A small image classifier, trained from scratch: 20100 steps.
Rows from block 8 of a small image classifier, named by matrix and row number. Rows with one number belong to one neuron. Each number is 128 + 32 x the weight over its row's rms, rounded and kept within 0 to 255. All counts start at 0. Numbers have three digits each.
After each neuron's rows are labels from the 100 images, of 14976, where the neuron reaches its largest size: "responds to" is what is common among them. Only what is clearly more common there than usual is listed. The data: photos of arthropod specimens (BIOSCAN-5M).
# gate: MLP gate (model.blocks.8.mlp.gate.weight, 1024x256), inputs 128-255
# fc1: MLP up (model.blocks.8.mlp.fc1.weight, 1024x256), inputs 128-255
# fc2: MLP down (model.blocks.8.mlp.fc2.weight, 256x1024, transposed), outputs 128-255

gate.572:131118144159125146183084113162073166159100127124096077184102131083096157133145132094162108157122110113065142132184149141120129087137110108164058124106063165072132155156155116144096159076167127143164160125151064152127149133143094148077152056112165092123120116112136151154160162123120127155107144087109150169102070117106135160130145145115156074085080087192095125124133100109137139145239
fc1.572:189102128092120182168112121143145158122101144073126120157134116059073122113109098112170134127136156155145171098165139157182082097124115132071177158092129152092130056109154062149164097152146130096149140094186152159140112156146174119111152114112159235131132081132103156128100181153161085165124114122143141113139077120108075127111113133132127099138126122147121167118167087112144135102169
fc2.572:120176133078119155169159126143185059123122147129064181176154157194122156102122133101099101093164153071122139190101123168114191158125153077148124131060151092115166145123147129131102145103115122122144074170117106123129074087078114128093163092164135079106095077132092098090167138112150201092148079128158101133113136087150118099161089157131153184124108141139122138133114158120145136156095
responds to: family Milichiidae

gate.672:142121154212197117138114077173106112142083128141077143113156133098098136159165157191115089095171115104109113139179161088137107102172138122124143174101107164145145135136137147174135147113164218117092205133167154106125132134117106123201131151209141145202114120095128107128187101181102070184053129127125128127102079169145175129069154146123194154147062149117112077099144176094117114134115
fc1.672:180143088107172096145149078071153142130074089114123139190191114113113153129157133168112203117120161129118149138112134171087098082130160109119105130129129130161113138140124159139177178070184133146149090136149174138171134160135134149125086186106057154129151143128113082180177147140153092119134151143096151052127120188089200096121133099139113121134127118153128126134196071080111169103137
fc2.672:128188091113115154126174096167074101120138121124145140082172183080109085106139122120085131215170102080155112168176195157117127211185121099113134153184099142175069134123096140101132185136137120106125183142150108152148134150169074109106154089106149153113146117184171116132127129148156125121089095158133096157074108154067070142114167135152046126097143083081173122163155121164168150097123
responds to: order Coleoptera

gate.25:117088166124111097069139124067135079168064107112195119133125100093152118089125132136111112135162105107147162115121148096108141104145108121072079130144096137173097167085180135111136123126102070153105130130198141075118139165166142105106156137133161070114150144124205105095141109113127158210109156107100126135150183076088184067184128172087083152105140094092121177175110157129129113127124
fc1.25:161169088096130089122076169102151122117140087120120139130141115124093152101115174218096101198104092137105173186134117075126167081088162168136169170160096102167088096105100113110145119078198085125151131165173148110138162135148157121081116113174108101122143155103093167123120112125068116145121113094088163102163133087099113097095216124117111161119089124126143093138104146090077152051168
fc2.25:167172065105106144140190199162150162111139159124185116099089124128083101131116154068170138173128154142157124120105135199154106133134132109117111117155108088148099116178107159126116174151143206151181080121167151183138098137187109090060159117137116136100075132079126117108163205150180132160104153113103118157163140106060161117111160139118167089170125125149146135167068115115175140181093
responds to: order Hemiptera

gate.242:145171127136097141128159093102144146139127158118171118124183113160140154175124165073136082134151132109111076099131207070093169135156099141074077079139171223138193077132146163108126135110138129112176118133104121133154130114148133139158140136121146120112152122089212122135159150094071173119083069128179162115150153104087150069090058119102112082104104178063135076119115157111172089118132
fc1.242:130141137145122098116113139162103110141122153093215154101174110188110158124135147133110157116128115117161149092165120072150128131145153120150084103131143130121099108123155090097115121182058095131152111123090168138145152102078141184150181085118084162112145113107167136059143145144120102129133134127146142103132139088166097165100076159131111131079140108165097154097175115141074099118126
fc2.242:124149122158147129098138115079186107099154159068117134165169188100157105112182152156109133136127107131060098119089123155061141117155108120073135173151142100138099118092162112155149127157114150141083078128079094097147131090123162088089164094113186082146122092119094135122107154106138140104131116058075146110085111182133137100116147089177113131134116109186141115045110073223095070150156
responds to: order Hymenoptera

gate.62:104155153115111150105122063108107104132101167163169174087066140116116114125088100151149076151149111159159082096121146186125098126145086153122141159206071093099116133114156202156165143132131165129131086114163121181117145148038111110091163178118152145142129091075150161048128143145113145091092113181148158121126123114120137139119118159188126085129137095110070145113135140159186177069149
fc1.62:125063136197148189098129161132110163146142118127182134143142132128138149158086118092088139089120141180128148131066141116170119152127110193124138158063112167116145136106109100153151152163114104152101113156039127140131161074083099123187155118135139088198059121086163027124135149084155146090108136103091149139071103148119044144138107125103194077172130098133144155171122153133108115120130
fc2.62:125191195113105185183103112098070165151153112087135111099124154105123149089194082077152182165120062109113057150141141138159175135133089180160147163160173154194074103081104085089117172138116100135157110185128108126124142123105128061086138127139147090128111122146190202146075106135065088136210105117152134129119114134087167085135101086097086100111139135209053134145100146124141124080120
responds to: order Hymenoptera

gate.405:158142157142102074138086154132111179121101099104095112099095093167096111086128125150096087153113000132091159136166088183150160153164119139143084124123120155169131150131128124112191152138135092164157149107156073120153173128149117167166101103158122084097117112137148099118121134090187106141091184154178112125116146149157172134129077090143086143132055177148083139152129134150172128104082
fc1.405:188141138167112069144103124097097100104180088200085115130174081095144080107106175126144068164091107059097118128143139114085142111148121099114105078146133060129082105065127117122115108155140096162061124138077142122071104146226164152171166154141138177095106112139103092095114083078045147092099144161147131129113123093122072147143152112188113159120092142190159160144114084115160139157140
fc2.405:134170118158112148121090164128139119176145176151095145144140147098147113167130084176165096103072094137125195132168143110166102080104157138126152094117163142096126183090153122143118081103119115080117158130131106154112166152164125061106077115058162100107102147076172064104118213163093158124127113107109102176147152166118140120078096115104163131135109157130143113123167122106196170095106
responds to: order Hymenoptera

gate.122:093107133081053115129156082174152148124153113079114093122187106090090092135141152122159170093153137132120151143138091053138131132129120163172126144087075142144131144097149139137132162127102158140071100118110170136160129132142096145187092118120104143117100156101104102098118158090124174125154114133126122141163192103070109177140187129117130129097118200115109170139145174162131155080092
fc1.122:134141143088043106161089106156149157126128179074166120142209085106196110163112128154159173112131154116125164180126116111114163112144090142139129097148159116112149073123112112094099103157151136159126194139125121131100068095108108078142167114082129153141157163158090058101074139062105125128084124098136186183147115135128175143122075122071107177150124119127137129145155108140077121146079
fc2.122:085107125083144199120091149103093099096146099138148111138159120176107190062139115171111168168098117120151114184105097059202096197172126086146132119097133077109162120133100141089131154143102114168144151114126130145145223109116134149110104126105160132162165106099081156135183107069166189148081153098149159159109143126149141149163138117111082139162098148181125129040148145159122096154115
responds to: order Hemiptera

gate.87:129147140125151145142149194138137092111182114133144125162139104143102065131131066095093105149090073119177111124131166116140139090135122145134141106108153124113188135110133154000082139107108173099142127082108185176150165154173140141055047086122092039103063147109135132171157189154083137108094164096149114114129157089099134139074148097140121105119111192167186196155095120111148068131133
fc1.87:073115124184147127091148105147168138097126117205179117195107108150108092119087088059142143136137078134117112100145113067161146185143124115129074094143201114150114086098203154117091085109086137120133146143112101137155114120079122104083108136057083071159129119135104159085136188108115148131146167128107126110080082163175099119107115133158176148130140145136149079111158139117088143111147
fc2.87:155167163170133175137158121160017124155124151088185133079132115200133051071140148122117198112131137170103144122119149142140167147150138172153128145114112143110141139132127104127130167112108104173138085144147110179122130096120108092142140097094109130069104107130133219142118062093127099157172171109115097184116146092123131103152128122069150111135135081117151139148147158121106103177116
responds to: order Diptera

gate.316:161062127185118165137128152155104089103126167169124091136105145139174154113148081162092186147070097176096108141149121112169097111055118149122146109075026118140143099151133168182088138174169121151146125183115089140100114129119128091126182149109088096081127138175122148148144144150069117157134153080118147168114146154171155177142143146158186029142142097166127118111122159150117116108154
fc1.316:138125117110060148177154081159149129042163151153089059146085134152163133074133170162156133119127094150151087108125083087078170132179187139099074166151130161111115086146114114178145080196141146088135107080073080107167119109116130114130234152070167171154071141171121142088116123117175138116130102190150111195152056106120138180115146153154065104149164138177165048108149156165105098138183
fc2.316:175110151167116138148107149125113121095112086089141145108146152131131144131134156133130093155084142111125148096099176069150100099132107104078118104146134199130126131125223197062138107144134139106133131094088158138123102087156158089169176130080127107105127126127057139129125156095142139197163148124122111165065203163089068107098121077148067107129153137117159117147114185089123127129082
responds to: order Coleoptera

gate.593:153137128145146156083079109078130141089073123200172141125140155209107125142124081157120132071169144129149184088117144171107124125123063173166127116099100129175092149097150138098084093196148095130145189176144100108108153113133127099086108090081159113129188102154130114089130118068104192124125103190084141162080143099124142132152102106067164083090117166056130139121142138158083130101095
fc1.593:132161119112147166137148147142141147154124204075139158122148184144140136128138114103156111145160165222136081193047132169142107157142073200122159122166054155145122189123123133124135094116125112038161158142169135111094190109156161148107096112130139113095150104148152118164085109164098178183149116121144113101112109130131140158103086140110178158119108141187102150110154130120116089145120
fc2.593:113114131085101169173188082092122114207149155103132111151129156117168094133086142149121124145107138064089120129123148129109051157079116112139125171095095137098126101087143139088114134132153144129141180159137165171137120105176164213089146100159107150165106200125103171077135127136125085133141092098147073152086097143072137136132167198116134069156165072200131164128134195133168088109146
responds to: order Hemiptera; family Cicadellidae

gate.540:179081110152134125164116103106173068177072111142196075138122110104132096123074101085158119125171177136111086067102115136089142130198162122137151119150100092185153059117134076122075142081162153146178159137105117122132076146071121200081134122087147150194132154161151158122150098059087119116165120124130109173145103105111096122110127154102105141152150128180137100079156112141086135158106
fc1.540:170082082135111177156125074126100087079176107097110082168142128110140147169049060182113132095130120066057103111096135128153179094055153173116175066082140097111129155176119162063095128117173105094145164148135141172134071118123158114182060114121163090153139126135208145131132121184142147156109111135104166166116079145102103160127161104159075105152108143191121150080098142171097125121102
fc2.540:196199079113151159096106153104183114162163152147107177100125078102130136168088121135123131133118176137125146210115072080095103104177140134115098157111175142186083137151117092129224135067155055049133122124082161141144145110141173125191109135093109152120081114109075172111108109096108138138077135157135097105164162112105075170091091072121105138071129136102144103129166133139124192136094
responds to: order Hemiptera

gate.548:110162160092152162165104136135135124138150090089073113122149118125137072136113108137136135163092191103107172149108135151126189089153120085115097115154103121117066129154087152154188108105180128085097113133130076173097148108154156074138114215090091197098123048118092145166127150100105129114100052135060095174128174153111117168098098131073145109082110098120136051128166131166117182101149
fc1.548:139135120129198132132159147116142187153145133101104138168128098117131128152126085133154184080144132107185127070057120169123118067168119107138118113115110171054122138130104140145043144088178164146116059123119127115117166092129168062148139134091133081200191092120136069133151159137157084125147081164049057151140128120094093191124113145158129119144076129142131109131141134092111095126173
fc2.548:116094137176083159103132118125154171121105152175131064176090111196129129131161135152121160093085080107108086128120087194144130165157114117139143147162142090154144129115138151134134112165169123140133117140127132132075102129112157075118128119137130135130123137150122149094112136120135086143156072078121076142111119138111182167156102092126117087185190073161155133155130091135114134092154
responds to: order Hymenoptera

gate.675:101150079140159107168124131140095172109162190081157164126137119137123163139095183115124116054140110124079137155142108078214143145129171131127116104138138125116145124137130144148076099122127087101111102130126143163084046108085150067086126130133085125128099156110098106101174121125150091137072096149161091109140190156069143076111135136141171119150131123148136082160132170135140168112048
fc1.675:101184145188123156087142103078132078104146096125112095099184121141096114135081115167168139108146150118137121193180079097120139118156154144142084127153205212144123152156094114143114084119133175121143173158097128126150131137107187138137122120172125137129119169084136140141159135196144136106134098142143135115151050126087088119140146092238098135143099173174119179119088124075136128057136
fc2.675:110126116108153089112143127167098074133155101145140148189101079142118143103099139127120072129108150091125203139133149125088144136112184164117109131121117095122121110163159070137206054097083112122082096083182130181077131105114126135151134139179130110138139173112118120122115128173091150102130160143105182161107140114155174154099064167114137127137095120119156171065150159108115173112117
responds to: order Hymenoptera

gate.310:142130168148090124132156147141144140115082113143076135100137140103123091112201161157146094128153140134156121147175099107123125094137142178156191080141180082155090161129162178097125115164110109123185172095110125124142165152145100139123186116112134078121148118149129141163111181120147073168121143163115127159127130109101175154149184075128155152150120136175132136128123137083106147150132
fc1.310:112128137069154156173108071145095193149135147143119120107149105131077164155149147098096138140051156121092102111145082135127163125145157216145095101125117183172106166147144181131083125113132089140090164186146085079125123115103145131146116143043138193104126118127093100113105109070102161166139157130095088157139071145144101118167079111146111158117103100138161202085124108115098148121073
fc2.310:156099107193169156132087114120161098189086152085095113184162178104153078106121115096107129137127170118083159169116129122102183103103158124143092119108117098159156144160125149109108095179145156118086127194090141083111121083210152100184159144162112171084175075150097125185118065137087071100104078143171114105089101090094112153127168098153165103073157114080175150207116091124125142178106
responds to: order Coleoptera; order Lepidoptera

gate.583:089115169123180131111134050094152166158114089161198132111183131149109096121146156080126186143087163121128174164099127110085149182115078115120148178156108174131098127127131127135092166105140155157127121084139141076124127161113097110147104153159143167130071181109097126076164128138133109162117156098097094177170158170080138126096140100179097147118136168184085060128135160117138122112130
fc1.583:176101157094141134178053104218093160116085149124114166096149146142131104116131146103125106107092148151184070163155174076119135181125122183166128105118145129176108192179140102143164151134127051131134121163089153111165173111116083113113162158146146140113103115152140098095176139080147175150153111152170147092086185116098143053122149121056123119113175085114147158134112097139144153105081
fc2.583:129101128118115145148087156188113087128126182102158140116197150075117143141122155131123145132142121153083161170144167159072136101164140151174157141108145118118127105163179180193209140074144154156128093071147141148114174128194124161136164155120097131148095150147110137139130151118081104144164161083067121146158140139140076151146116139155132100129132130191143063129105077090108189123197
responds to: order Hemiptera

gate.244:111159092141163127102075131100127150121112080143146151133108169142181119147214150121114168132099105143101110095124135131106141121163122154182155120143195084066139134096090174105136186117126150076176116102104122175178131130164125090140145081150135119127143079158051122091119101142114117143124132084116118092109151114110109129177183193052111174094119197137161152149115126101189120110159
fc1.244:095151133152127154127143159122134148121121148142120067141165068179117079082092079094137129065162130154139136140158080143064108149125131118077117180114169164074112114091113117165040110100182085129143104141127182104090088147095143115145061112074125113158165151121108087136178226206142159079120119154121162098197124141132097118171120145158107166134101127108134173084100110094109092136173
fc2.244:113100116184154141088113078080116164104148091178163125179130162119106126115143165154135118162160110125134128081127120119131110102154062189130095153117151104116144089085087106122162126075082090143130143138140133176128176195139150161132193134097086098158139102101073114111122163151108128111152235161082136053151116115083149110184182154141091076127087149136109162127088112164102116116096
responds to: order Lepidoptera

gate.150:108121108141164094157089090028095132205117103127141123128114148114099162112154143116179169163140150117116127132155161137133135097135134114123184119191109144150079142120095199190139104116206104087172108151094123140113162097129100109147067145095090149128100169081165094088093111152136120115097100146109128122138116098112112195146130135113119069159160103047095164112164139076151114181070
fc1.150:169118124122162104102081128142133093123113162141069132168119159212145121103065134128073114136170132107141202164143102102184149157178173121173070124185184125098088148153173063137184116167095157141121131204192182087117200133180162095140119110152074115163132116094200070095127169149109164123125123080131147150114073108178135116117104103177169129099138139146172131149120122105089113098168
fc2.150:114191119120170056082091093199128112109126104095146110109067082158142030122116157128155131053120079162116117126176099102203118154079136144127181161117142101078140096139121188131120138137157162160138131110134157162129104167110175120145175085170101115106149121144165095096132125122123166133112136167093119184138193169166133153110132132101147121128103188175139123116095142047120118101198
responds to: order Lepidoptera; order Hemiptera

gate.83:113167106156181088091132151084074102151114078161125101147136146126122166123110152145133087114146141111113162192168133100142118103069139103122144135136135156155149152098120181142150135113186151123134069160072145195176094114126153107208105117097137107101122122096135124180178154172106141165139151091104163098146093112091178132149114116170117104154172120136122159139122140091099044117177
fc1.83:102115077063147177125095098155161119214146094099135135156141109140148119187132160129097154115059152119144165131122141114122152151101059126100136132121155153126180130160120147053110123122095113149184144129131127138130121177088115164106189155159152141166094152085154125115112151120087152079085125093189109125105100155134205095156141094077097140194070136110111176171141107153131090094182
fc2.83:115106091151120154114149119103124161105168127178132184090125062128175152185117151121104133084121094148157107136158136154105148150106149152121028203165156149127084080079133117174148103063117166111092147135104098108064074122054154146105134118155139129128190113110160117118190135120089105095119119122124127084129134108143120124148093150137161098103152208156130140101166140146112126110128
responds to: order Hemiptera

gate.285:134084074112144151120181125096131152035123055111125113143124126166109088153096117122159102128029174088134169177154137131139160169127150164133176168124084102135144128165158130170126122119176146143161104120117118096129135105093087170040104168145143162152130203122064140127127142122225087107125121134186118108131196162141137174094114096107079148092187153106119104161188154155110129150175
fc1.285:138129185110125216166176144093154105122114121130104220130122113115133228066123130155088107170142135147110123103146088150119124164111082074134078128118066168149104105124171174125163151126132099075102157099115134087169118068080139079220096153089125089171117170126071128096223137172127129154114093134123130094152159078090117133135078132101088113127073127146180093117131103103171145061097
fc2.285:117114144106140139119085128116120137100085103052168196134160097127077109082149155133098158116114166122081139140120162097118139171122149181123133157110107160174129135166166157197123100171181120022119185113129163079135117122090109152111149148176136132111127116077130166153111171120137136129069125100160144096176117138121084173108093156179115114119146086090169096157126165102205119109151
responds to: order Hymenoptera

gate.682:071077137174128057096113099154152082105073151123100107101104137112168152122116077143126195104121147195156092119134117105152153134145126110112090107168123124105082181120085236178135046165120156138157164148168110110089093132064144078104077137099134169105174076157106150106128145157144109130123144163155087131174132170175056184089124124148119153113153119120095156114101131122180172137149
fc1.682:150142064181123106178180115096148144114124148132101154127102123132122122135110087104157140079158042193185133110051131139183142108176144125106167113140085127162105181166086106157132062160132119100093145125072141177133125166185142133152118105115078132066112131059145141137125158161148140165097144069156090123137154160139178107129137140119124177142086091135068103060121119138123094151146
fc2.682:102158058117085124133150138056111070136122127131092115091122146154086156117124076097142136105172095133130118202119064166114177107166159096163153149106129142087118080171106132149101107151052182157097077177156117128128075211135190093148147096127071096127145147114121050100130118125092085064116127170106181164130146098151204142150141127137158130159124136146081096069087136097118137120126
responds to: order Lepidoptera

gate.668:064149148113145131116106103121194154119129138149095113082057153127182172150098128102150107127182183079114132199065090159145093156154123111143105203193161144138150142183165131161109111141109120079108101098138168086101116088124149169152107134110110085154120091178172123065156179104126144128109108109135129178126100133155120123140136130134090103115178138133126200120110073065145167124140
fc1.668:104117126103158158164161160066117094081196117129127147132108114204120080146117146072158128162109144144163191090151130149075148171137094122150139139111152217163139141111107051118127090051104151145147154102110156054157131118096131107031099205130079057192082132112139120122130163176144110196098115136106077157102108082106153102109147152129126213098098135098121160147132126066153094158158
fc2.668:189125118138126118062112126123121112174164101176133103082101147129161155110142136157152116070071171196107144118150117136065131090147135139065115159073142170142137152089122136154152158134096139134097093139139201093160107104157145122155133160137090124184185071119088059154099101137133180159119097162156186136126049091082153141150162188162086149156162155085086132113131130149098056117144
responds to: order Lepidoptera

gate.284:104174127122096148230105082105135153072133130084154106103156188138111084079102119095150133119133078111044145134124126125111084150053141118142170125094096128104131162104114158098148141106085130121120103110137149183081109125161151124114139190114158144073115116100059110098135126150105122130115121190090097145112180128100090134118171141139149155096218164137171117128090119162089141134131
fc1.284:128118173114106100123170092160101129136173113224103118141160104134129215155143166144083146148082114136167142081126128153081087134156148175081149072147096153134167142099140185078139142158140105123188119106129113136115137149125065175137089069176148109125173111125129187190063099134091163138145148123069097121130110081148137154138160165128127159147146105152106128165154138163086111137086
fc2.284:139104105097206151127122119142142120118167164130104119103149192114109111151142131114100108111157127136168125091075073098162161208081112157105109155186149134163162142128195145165113118092116097171107093097109109087131104181166167113132100086090148150112174163158142089116131100067143135159136151043126088176087105121155034132179096103129131172108150154121148179093136162120171118092123
responds to: order Hemiptera

gate.121:129103164131167120151141177096130100098139092096121131119099130139148157166107124185166121166111042081130082128135139131135109122149131144150168110084118088123117169091101163101187149096179143074150142115124115139142153093109139134128136156082144128116112095152086198138040085173157118152139133100116061139171131103163109125134109112085156127182100144112160154159155117159156143100113
fc1.121:116124113120175103097165121180148103123126119079166065110144086125096148096153138107134179144149074106098064109135151102111057173121138121082088103118121128068134130162101182173066122140127092104133168085043151105124137077089153121121139116119104133163119175125157134105146117172067130066145188159092118151073103168165154097091110173146112199137101150075190072156104133098105162090109
fc2.121:145172084084125131122095159121080178162141167127098182121104174136125121134155128133123143231173092108148150155140088046148179103119129133120086091155102160175135144125084094106105152054114140117135123130174157132114112102155143120139135133132138132101105191136097126140075133075128124082126117138207164153136106080146162138092107105086123097153152130170126138063050156139076123150118
responds to: order Lepidoptera

gate.385:125099073114119117087128166093114097147098145134153102112179157127133162085162114092158086062139089113092101176063115156164146125147053144105111143075134146122139125132142138087142102193132134146154089165078114129068080102104107171164144155141113138159100164168124103150100156114150090095052105111111155145186144110096073131179096162085120134112102143064153177078118074118096076081101
fc1.385:123092135127150120111106148168159152133116171126197113101122072135129117119146163119157132037165180057158181149141128151167101108138129127174108110106139097114137098119132174120144150226148149185133208154143090087142144142123109150151136116118143184153097084187133120138148150113192114134109173143100162165086099198166127128073104146068141099127152090123134132119132130139127130100151
fc2.385:075141137159120146113181128072169120132194148102122140106151118113127128115137120123149158088139119110128134095118142112163094103158080102167139129148137081074126154134151118076114095163158096135137070114106150138149152103110119113127068096170181135109121152109085049068096161072087081085108101078106121162085092159109143166090132111150168111099065094126155098133137128103091135140112
responds to: order Lepidoptera

gate.650:157141096089111134153107120116210201121155123127183164178142101128108176103165105197134147131136189156175132204110197157106132183124150090124120116153122107141189161132120110156122157123153108128135149105067124140106108119095114098128141123138150081133098063126089169220152156146141171141128110119096119108094073141159065165138150127170122141160077149156157092104211189184081076069074
fc1.650:110075141119164129125144131145131085153167155162117169104083130054173091097125103125151121172114133123094129157176144154130163162140108107136142119169122158165119099175180112081100101058142105102164076156168113150116152141165087123142139169127163146165110132117143150107152110162170112180122194124159130120107124158139121123152104143120146132175070120115145163147143123131168102067075
fc2.650:112160158113111138144117183110126161154113170078137131130122191148175164112107177082158158177078127127121167160113150128180138116112102141157120094078137176133103122085123152129123109091118108168137092088086115184088150189086114132184100142111091119183103119118081057194123105114105155081136151196144156154149133109106119119110126104145214149166135135105118120206097130123156107152091
responds to: class Arachnida; order Araneae

gate.158:124121093102123095100141154085168117125131120194142137142034057164134108154124149095110122119057134124172169118127123183124154186125124132141124155113169128137136127128143123135139125095093115131135136115149110161080088178141151110179169121160104126115093137207105111182169157109133129088064101161110117188119087103132101167095145162165087143113126055124080155201122197108156065119136
fc1.158:148173090131145143132102119172075124087109142117138166175142152138110122146144168112099158153165123073124143084117105138169106109133132070115073133166091134098095143152193133170159137148141179168132176135130076112146090165090108195147150110117097106109111148118134092068219065118086127081116145142197187181158189139114123181144184142169194132143164144141131093154158099136114123120116
fc2.158:127140077121174164134139159121093131124144185072194142177124160112110132148190183132134094112108136139079109097169069157132095167152125137096105053117168115139161132100029145103136145093146131177173130115133128117148087107157099057099163119129122152124132072144168113063160195170102152100103186122132050169112098142109069152198093165137168165115109192125097111117103074145141154132113
responds to: class Arachnida

gate.403:120104125128157173169179095161149117134133122116154060152146147154082184111090136087126174096158184142142127149105072147143140162079106162116103104159133202154158159189177103133080131116103069105095094144155188101121145178084127106140128070145091117066104113146105115151138109095120130093129161075190201156095146130160091121146072105161094124140128097099147082115070149075110139168131
fc1.403:201079085147156138106120151165096181114082160091128148133106103143126181109116129171116091155107074144149183149068104155055175121176121149143119103168101188090089104092067079106084153105084126094167158063140108114085083141105173165144100149153103194136087082099128139149068113152150128135050108139122148086126129134134086141092114122114165058091099114094155151128119158114128084088128
fc2.403:063086158132110106145069139077107203140122117129112170160137094149142078103139156148107117199117092153146153124170133203124124158123131169150123174137154087134142096165074161087123185125079170114159131132127098111175147135197165090162124164151143185134119108081137154117091114137136116159155119163080148125062128169077106193158146071109162141121099137113126099142114165149096147145125
responds to: order Hymenoptera

gate.511:104159118155108103192093092119122145086129147140169125168130167139083121083128068146125111135154146082190151113213117066102201109131142140161129154103135138162130131140121133118147059073081133115119119120155171194104186144118099157083145119144145116133143099205132102103146094138196063115126066183104135188097124090147173118130173125153157108122143156111116094130161090112101125128181
fc1.511:193148075109147127086182201166128152064120182160076115122074135125132190167126127124157108092134184101112146123139148082119064148134093118131145069140126146145144169145140152175121156125149127144106108115118095151140121105110142165108110168160101115176143178188116100132125117034126173171090113184139135133105144145225120158165181062153116073147167180164126106066108157115095100113146
fc2.511:135144155051230131151075107085149116159076157199129100066120192131130097111109123171154174121133106104081164102143070119190139126142113082108160126126111098115087179165102158157180168180100184136151152081139103072087123156140105153115132110145145169098116086102099114141161170159124138155083145141126115143119108144119135086136145152114145128106114124109142097133115087154120109140166
responds to: order Coleoptera

gate.11:030115113192107078148137156125124113125132119165142084147158191111130097092108139205129176106109107151137102136165139132107144156123100107138129155082136146088171146115059110152136191143101140116123130144152128191111147154154117114064177082141106098090110133122094109136145197139115135134161060226072120118140072159115133105155140163129152116113116113110101071149118177134180140121116
fc1.11:154187111115096148127135102104156132189158081074165151151119207106131168132154124136175109112102127139135143135124168099164135090160118133089085134124136085197185067143086152122124117095105127121183163166112169113120136149110098174116146158149135152136107067195074122104190123105102148165166112157165029108083142103114119090121156146202154117130131144134091148140160137180150183147115
fc2.11:131107132171164140182128140102106184148096125124112156127158101136087126123094100091130119116102101061144150123160135170124094127098153081111110165128107135106080113120103176153105139109144149120103172071147157126141130118083114106195084104108116141107176050173152106175140128121119107066125100174151081127126053102154171108184113166158082132136110179112170115147113097119138177123111
responds to: order Lepidoptera

gate.719:140133025114154167118103174140141157187137132073146131120115109154124131122086124132115129175140129086135149104093148165160104167107124141131112111181152141110151137195141201170174087127096154160122118141089076090093183204157135170113147117082155053142090097113129101138168080111172166129152143111126149166104115131118155131138187156107139128119123089095061095121171112132130118109077
fc1.719:106111160103166109082131156202114107116155122119180087111141088135164076095130083170136142166098134193140107116091134093077141123148086105135137104096178117112151149148112202084114124079134141095070124081174112156089105145108150103154153126147159145141086180141125147119136128064134180098122167164124143161175157167168123056207093164148143177047159107148168122120149165088116114118128
fc2.719:111136152124057100140153184116097164118207127140165139097132186146154181106108169143171143168166121093127175165174131104166118065168108151151140143111089155150099096125093145151129165179141156144105108121160202136133109123147151094090155105104186230146093151090098130090136044157136121152131159163092162098110087139135129134170115138114150135123146113077089195151102101114104156156093
responds to: order Diptera; family Milichiidae

gate.22:113129051096065055122144103064098198152153126155083146166115161122117162129158148146109116188145093141143136167125155160118100157115091148097149176160162051169132132188113244112166102124107078076132080080152094141109138107172124112158203043198171083153193118155168123096150087094095127082152111123135121102093101192161069135182096134111105131100142163119091122091125063095099110180089
fc1.22:138103078140155182134177095177054134071107168111106079171149098117119124136097117148121122091106099131173128097118154155126092137084147070162137119138077215079107227154092079065112165081159140112088153156140144131095083107173193098101147134198084124156157157131117196148184147155164120156084107193135132118131145163131135127153136140102117098117220101117138112143114111173160134142170
fc2.22:096145137147146142119108080143138105100098144134065146164138156109040098181140151085143124128099151157169100116159081118103134142205120102024178183074085071157156121105144114183160149175134152147169065138124128141152130074087120151114101046157177109133172154126210143128038108096153120139087114155132143140099134159122083153156147075190096144133090142169154125115121096138132160104116
responds to: family Milichiidae

gate.599:094106093165090166130120063158127096096137164052138094060124136118131177149167084145106134153158139109114163144100103168144104144117138120138136184109118115120128136157143190143128165137064167125168199119141050155106189097121137135079148113083096123111077139146167152155142102072161065129077104111159137108098147172128109121129107076154152074163100104164157100113115090112122102153081
fc1.599:166126118122131149187112126100136132094155101107126165179085144185159085151070172131079124151061177164168163173147111034111154130148123149065090149144154133144116164108133130126129182151081139066064132127153182123122067147165116142143095169174091119088108099094124064132137116147208131180137090097091110107077072140137151112098168087029115132156117152111078144219151105151125135107112
fc2.599:123126113179130156127123097152162105113129050093131082116134056175199119124109125130160111124132075127128146119128073118153156124134125095117161102165137099153084104106150100101081076164136153137162167126216133128128114131114086126117104189199107123163160134094133082146038101070111124136137073077124145137130110132080102124104062121181126119163112083103089096103106204065129152145108
responds to: order Coleoptera